From a checkpoint of a small rotation predictor.
Model: 17.5M parameters, 32-pixel images, norm batchnorm, activation elu, depths [3, 3, 3, 3], widths [64, 128, 256, 512].
Training: soap at rate 0.0042, batches of 256.
Data: trained on retinal OCT scans (Kermany 2017), 98430 training examples, 23.9 epochs.
Rows from block 9 of a small rotation predictor, named by matrix and row number. Rows with one number belong to one channel. Each number is 500 + 50 x the weight over its row's rms, rounded and kept within 0 to 999. All counts start at 0. Numbers have three digits each.
After each channel's rows are labels from the 100 images, of 14848, where the channel reaches its highest value: "top examples" is what is common among them; "colour at peak" is the nearest of a few named colours to the mean colour under the peak. Only what is clearly more common there than usual is listed. The data: retinal OCT scans (Kermany 2017).
# convs0: first 3x3 conv, stride 2 (model.blocks.9.convs.0.weight, 512x256x3x3, each kernel summed), inputs 156-207
# convs1: second 3x3 conv (model.blocks.9.convs.1.weight, 512x512x3x3, transposed, each kernel summed), outputs 156-207

convs0.406:502549511557519586509553520470503484437394537491603443575422576447477508492531450589602499421475457473535577441429516488511579475554561525606447485536554512
convs1.406:564483499544553480504524523545458454534580655547480438505457572555498509445507489505446532505478469462523489544457486471525505492481565471562425453505599535
top examples: finding: normal
colour at peak: grey

convs0.435:471529439601499564588509490590507528487417458458467536585659517443509490490461573514606463475564441451417545574478507462472462471566460629487404503504418555
convs1.435:514489529547548582525544427456503624596411577376456485452435589510534582530550557466524474530529515507530494460497511416468523522492564535385575472488605536
top examples: finding: diabetic macular edema
colour at peak: grey

convs0.93:627420445553550497477494499534426498468466483445541432546438477474522459481514459508577487489600525524447513514479473467498492379584410511532419462533528467
convs1.93:526595568567497518487435508512528636546375484472437489483463539568565507480460508511505451493485529564507462513506507587437434585415455517483526538497554488
top examples: finding: choroidal neovascularization
colour at peak: grey

convs0.345:533435435460545480492499450454455420480487500411473476542603505451442498548457482465548557570478490455423571512500468542463521551550483458512509536424501461
convs1.345:495468473482517400495478561554466474502423554436500524513550531531462522497550580536506422475528430455466474448472494553493496515561509443446565542539571463
top examples: finding: normal
colour at peak: grey

convs0.213:467500586609404467447446601473498519555598516600565461430453567472475512472574549512432494426451518510459435513432452491542515423476507479432413459502412458
convs1.213:528550504515495554553477430488475568488366535531483486521609421480429538567440490510540546576497493494538557506488473436503510463465457477558475474479504488
top examples: finding: choroidal neovascularization
colour at peak: grey

convs0.489:518461548431459541460488477552461514442526555520585594545489566482368466503450554498586517534543611456530462538534523466514525458514496546472504493559494451
convs1.489:493425529507446498446523420522491442445458453446460512474476521549434502529455552472520532481488500493547636495458533461379547524497462420528465474471466552
top examples: finding: choroidal neovascularization
colour at peak: grey

convs0.210:539497377529554508579528429594435427464497511454467492593483483426504531448473446531462514471580423444502463401390541582589586523549530511550498526479379540
convs1.210:492438454498498494523513562513471522550469604485557497498511495557529473438526441543488496451482496422507414459520489483442479544521568499485524469487548521
top examples: finding: normal
colour at peak: grey

convs0.138:484419509486478452492484455506505465491464510454420548580552453528443438463433476502397515442547502478495526534496511548472486503408404484464526375488474608
convs1.138:599498558464513437519454514479497461533506474533416495520446502530477495461437553566439481493546512475503455502557501424485456520487606459603562525558572440
top examples: finding: normal
colour at peak: grey

convs0.245:670511450572490449468508495535527433509459483472500556366409561485451519471490507491451478447479542562531531513483561485519518472345448511448527459499520515
convs1.245:484481488275581447580380505446450520575548548494437558522552494486491572464504536467510467493605507515443428505528530616522546433449470486545502497406538521
top examples: finding: choroidal neovascularization
colour at peak: grey

convs0.171:558501492494480455493553470426571516507578560571485546598529490517542484513452496506507565445559490499471432491586547534526469503587623548557532536505514500
convs1.171:555526469600663550460460498566562419601462438537491481456505512496497420551517485531533491573490512561584508519432486507457504547552516510489439518493480570
top examples: finding: diabetic macular edema
colour at peak: grey

convs0.402:441425589453427576575489496451464508523509447534544573452595524455518471515450506461554555527531492490545421465488585590561441583449507441416496565540438425
convs1.402:489542579479487477567532516459533531518590508490488496447524436499534500407580486472465426502491485537494532498569470501469442474500589516478520578448456510
top examples: finding: choroidal neovascularization
colour at peak: grey

convs0.357:496532572562421536479463456498465426499585510536485453466453522547491526500462531463498494514538464437497531551507539444474464506565443555521539512503441459
convs1.357:544386470473633550554529434581518517468530461566447451525526558514510499493460504516512522525497541480497447556471501457505539524465514576525611486581540424
top examples: finding: diabetic macular edema
colour at peak: grey

convs0.174:508434511522465526461537530472481452515576461499518522576434575445518565471533493444531449415457504458539495439476443431536522439504480414490453563447473549
convs1.174:429478531494519513546555382437538568584542486489521444506577565456474492444445512472504480496558496537546436514493479404562521562473490496522567510475444481
top examples: finding: choroidal neovascularization
colour at peak: grey

convs0.223:534482461500483426438455521459584539593464429499693529459492475483518454460457475537541498521561579525546366451554414479474460480480599554529536536556506514
convs1.223:602558484493547446484447514474416503496390567483444518458493558479473506464532484426529481493565555553483475518525571541470458503492488561488503542396443574
top examples: finding: choroidal neovascularization
colour at peak: grey

convs0.163:529546555545557549542473533506434539503442485503502555552484478449449515493474511458503551583573534527535479508535551479625545540533487532596515427582593589
convs1.163:483510455454483521424506566565529478498573444546510588378472569539511557555513511541581467525528603498578327490465500504509501552485472468444467566545461439
top examples: finding: normal
colour at peak: grey

convs0.65:474574453431457492450403540570462435514464492564470505498531419478494626473525463521447471488501556459536621501473494516471489576536526514513477542507495542
convs1.65:430491513552557507452534476644452536509457488503506572496457542477511564583514558522498475580376578456533505498442568521545523581603606543425493596497463491
top examples: finding: choroidal neovascularization
colour at peak: grey