A small rotation predictor, trained from scratch: norm batchnorm.
Rows from block 9 of a small rotation predictor, named by matrix and row number. Rows with one number belong to one channel. Each number is 128 + 32 x the weight over its row's rms, rounded and kept within 0 to 255. All counts start at 0. Numbers have three digits each.
Before each channel's rows are labels from the 100 images, of 14848, where the channel reaches its highest value: "responds to" is what is common among them. Only what is clearly more common there than usual is listed. The data: retinal OCT scans (Kermany 2017).
# convs0: first 3x3 conv, stride 2 (model.blocks.9.convs.0.weight, 512x256x3x3, each kernel summed), inputs 208-255
# convs1: second 3x3 conv (model.blocks.9.convs.1.weight, 512x512x3x3, transposed, each kernel summed), outputs 208-259

responds to: finding: normal
convs0.231:161114113084112097116132163125161105075092149115169164084158091112186106124165154151187153148169147116144141114165082114132116120151070177113166
convs1.231:123185123095104164044131150130156062157149146167127148143156131139119142144104167091157202148143113142125128163145103182157162025083170110110206127131151095

responds to: finding: normal
convs0.122:164112077119144146075164184114156147130133166099089153101148105090118127103110151119130159147129127172130144108133109145110127134137223135120132
convs1.122:138101218064052175123125096140096154109104091159055110096122110166096114140118137202170125156162116129067117049155116138119097128186125160150168089077108117

responds to: finding: choroidal neovascularization
convs0.93:120127174153185159151085125142097190113095104145132119068107089121156139135107115159137099127140058117147111154122148126155119132115126099095126
convs1.93:168109090110099127124130124170099144189092138126171177138129069183093154084101133131127149095158123085103181130135136117093161126150136139187115147117109172

responds to: finding: choroidal neovascularization
convs0.97:133133119128121121125088125070101133137159114091072139119153112123130097077105136120072152087140173117148100149147150111168124166160078179144107
convs1.97:119176120114132100168075081160098153094092145156108151095168139123098112120130145122144122162116090095130145075112090093116039084103122141172077127106150146

responds to: finding: diabetic macular edema
convs0.403:120133139172153144111123094132098171136183057131168095098141054149086128123141087069028153147096133142088172142107113157178130123100105123107128
convs1.403:082128182174167141101149128136141208063141119156070205103145151111165127157129117132123117093145119120109139157100152106140150107111122131162131137120198061

responds to: finding: normal
convs0.314:124139151081086108073139099122141100141111110169066065161108122116081135139167153113092118111102153155086188092053124175111183128176199092104066
convs1.314:138157161109141157158138128162093146085114152093096110132131118179115150134083119115072160140118139156156134145101165066155113058116065125101185096105161095

responds to: finding: normal
convs0.356:095098154086157085164205096115111181114166205082161157123154109118098104143132155189154178124133085090115142128113087125143145160096122169100123
convs1.356:125165150095169152126138122162151101141117113115099170216188167186145094127113190173152113161143107152112086089129185097111148127115199120056141160117162093

responds to: finding: diabetic macular edema
convs0.261:175125144160052162105164151131097125149152110162135100122120133148108085093134126093150115130145128103176114096163117116136132150177131122117186
convs1.261:120125137162106155156087162175125161167109115120157132164149130160119101152161099116117142091153174143187130153099173082111189108168136128089066137142140129

responds to: finding: diabetic macular edema
convs0.313:079176092061158176128114155110146165115093149096127195142116128088136093225116107173089083118170186149159055143122167108092144160138145092166146
convs1.313:116074100155161128152138088135120102146130095122137037131114132173102109108157133134082111160124169150172065187123099121128165116134133141152161144107140147

responds to: finding: normal
convs0.138:116122114130120142141098169123070167138100134109091159092122113062179135167155103113127137134146132076099211085137113141148114102162130158123077
convs1.138:098156132107127121146125168114087119161171148113080114107136115125177154127159192194101130139113056172091145115148133132147104110128115162121110121142179186

responds to: finding: diabetic macular edema
convs0.286:147093136159167062132150096171174146123142107130126081104093131103108083127135114134177083111173127149151031117119103082107124059115090133117128
convs1.286:117142090110018161113147110147087080138104088122143077150099120135147172116142144189115115164131194111061132167119197161069086162098128110140145114134138086

responds to: finding: normal
convs0.202:117124153070076115103170114118126129129131141132108136116137108087121139133152162148137077116138100140153175096120077075139162105173129105140136
convs1.202:106164116100057128085089151112159070127160134124153128124148104181112134077124163137127136147111107168127116179093091139123113150103090127107099115129116107

responds to: finding: diabetic macular edema
convs0.361:103187098072198094095236146124162146129124105136127150167159138128121165088102091133174120116137118086123071110099165124101168203155178076119109
convs1.361:144143157121159076166136152164089129101094171134138166108107145137137094145110137051149137113166160142098158172105164163139116167131153118129103142150080134

responds to: finding: normal
convs0.406:100135116098102066117107102115096112156117181127195136120160136096097103126170160116075161130128114115150160065138158143127177164160097094173161
convs1.406:121117105105132106111149110079149127121153138087127137063112153134129104141104207148127165117142141115175145160149154098207167156167140139101113092109198150

responds to: finding: diabetic macular edema
convs0.354:068170141168142089113137107112169162134161088175094150130123120131185151111120123133164114122159162066189175098077121097107130213087130179166076
convs1.354:149130124198172149154136196127174177171142143104111194179132146127122060141117131102153154111117095095180109074083108195166138103217108110119146119140110162

responds to: finding: diabetic macular edema
convs0.2:169131141084175117107173093216096162097164169116196156205098101148137141172178098156173111084134082140105097147098170118137121090091153129171094
convs1.2:124088136100142047122121140186101166140108090131113152135125182179170111152119156079142169114162113100114174199141127133164153098070154129171178148090113116

responds to: finding: normal
convs0.345:191155129147164088148098114100148120125128168087086121157084133098190108169173216128124174162082127128102179144171159179128141081102119147087097
convs1.345:119162135115104193124155154142153133172119126119120085113165094113090102111119144145109081151087076117120126047106116113138081141153102147102160118122194190

responds to: finding: normal
convs0.210:138145127093078101133116074132171125102133182160189091199144111119161158184179128171163162139128137126141113136142095157135188180135092076189141
convs1.210:109129100120128133116157138114114088177099151110171210086149121102126108114095132092073078175107110081131132151091172096161240138194110147125170099144155148

responds to: finding: diabetic macular edema
convs0.114:117136182081122107121119106101129151093082143183084108201138107146143146141110162121141173146136136129147015132095168131097091122115119149103137
convs1.114:177119144107120140053125114112109185068144132097106104204122157120118099112164090111105127121141120139101129130097152077127135118140134179114123140102149157

responds to: finding: drusen
convs0.153:086146068192176092149143102145102148118161188161099078115103176097128164168125100115115121085124062119113174109126185121109121123094132143165187
convs1.153:120126143088194116125175153155143129105176149159122153164114129133139149125175094185165096147109116121093093160121083115097168063117164108139137145108147116

responds to: finding: normal
convs0.348:119103157126049124135113075169101155109098152108121102097104145090139140098154152155130163090135101184141110102085083138149130116109032177108170
convs1.348:097078128101119119149114136149173087116172146093066157052135134112105114153129155127146121151120187114150147150141123112038149154129162122124114118143171111

responds to: finding: choroidal neovascularization
convs0.234:099068119154097097133110150170100126129155128165116149125104111120149132197124134074154119159118099102092106143164115097203095105095108113123132
convs1.234:128039135159114159145132121137094143120069094171100124088117162136184149120108122173152132131195146083087153119154103098095126168128187138111166134092217096

responds to: finding: normal
convs0.163:135125121095100109171155122097189169145135174144145118171145112109130161131117171147090100183090124131188085115057137098144145110115142133085192
convs1.163:124110137101190164163139073105122118142088158138149124170105119132092152103209156118061155171115087150178115134119111112116121156145133146148091132106084122

responds to: finding: normal
convs0.473:080145141079135117129071131143186128101132140139127126114129214073079087172143170106105139114148077137118134115220167150181119112142212076190091
convs1.473:159147170134119131130155094104094134091148151150123092062115132128132110122113166199108115133096140100108146080196169129115109158113090083171123106095115135

responds to: finding: normal
convs0.295:185154124103146117126164135159128099159125156135058100138097112096127099160109123149077138157118099131174141161075123086148158162140162104126109
convs1.295:086137167114233122117151180104105192108115158110111114185150133140182167146152102097161099094116070145119143178141142122135168163091126151128150135160159178

responds to: finding: choroidal neovascularization
convs0.464:115122140081097117113143081124160115114184123139110106168131099120142109137156132084070162151123120138125087115043119105165101144093188211174129
convs1.464:122184142159151131142132175145138136141138135128136150128167165161136071144104122128146109118183138127108141041117180117094084139102112123113130171167146100

responds to: finding: choroidal neovascularization
convs0.245:140127116088110132139122175140115242131104095128126141090127067120087147155190119151172112170124150133173118115108154119126140156094116100128104
convs1.245:119142105137121096083112163145087135140112137141159105166153111130135131174062116057098089098140098078141123145119100091132131029185155149151128131124144102

responds to: finding: normal
convs0.111:142113156084136073155165141104075117116102123111121120126114206068089150114141093129200104131076077172143150135136128089119138148157115118135125
convs1.111:114120107089051125096147158081064110113093151138187160063113123102122138137128128197093158135083101118169122213125148146097081102128126096196134137146129110

responds to: finding: diabetic macular edema
convs0.265:159146104169157099131101166154102139084176119149112109055087119168105066118107116138133097092137112158085022120095171152042134110173119096144134
convs1.265:101113157164166074101145151130126060172163179146132077153138140179122164109138122107115142136087088107099195137106079178138141103128145129113102140106139122

responds to: finding: diabetic macular edema
convs0.373:152113158142130168102136137182104112130178129134099140055115070172145152115155140135097122137094170116157139137127086089147131163157145080099115
convs1.373:151093178137057146162079107159150146085158144091153170085115098151147164129118154071150172121151150173228142038101144118147123147159127151118127107128096132

responds to: finding: diabetic macular edema
convs0.461:099134146094127132099092104114164146114096153141177101144122094111097178159075063128053164079111130173076193128148132142164148140188127122113121
convs1.461:178091182108102141138150144198147160174136131143116057111167139139194122118145147165159068113148133101119127181203120102088164091138144141126187151144132086

responds to: finding: diabetic macular edema
convs0.435:152127118131144149125116102070169097121144135115100149125160140096171108164182123160163121141205118115092075121077141090118109156159105171115091
convs1.435:125129136063132147152088161145146122096136093156138156129097112147084083103122150124141094168087133133104118069084105183122096118098115141145132131106162179

responds to: finding: normal
convs0.334:126154076046110168120145183098091178104131175091097110156173194114146112162136130121155087124109085153115183115154122099112167128124106116112152
convs1.334:172111166152211181089137154116152161120099119150143206178160136122175149127121147134135159187094095126044103161103115180118110171088153130059200114194101157

responds to: finding: normal
convs0.73:105148100126193171109115147105115063134113142155138170153137131096152071147178106117108120091148101141108176196098142159114127113110151155107068
convs1.73:122111121132094130071106143142104103143115115136123071132090097131148090114134167182145130118129074086138149126118117138157128097161125096101151127156150181

responds to: finding: diabetic macular edema
convs0.452:112145054140201106123144182131091165108104159086090147112142162152152058083137135151165063137089151108087098077112133175126092131109164148106144
convs1.452:152218131100194098143118085109121069120119166150102147165140128107114126137112194132134167171138107168075181127141112123148108142102154119110133129139131118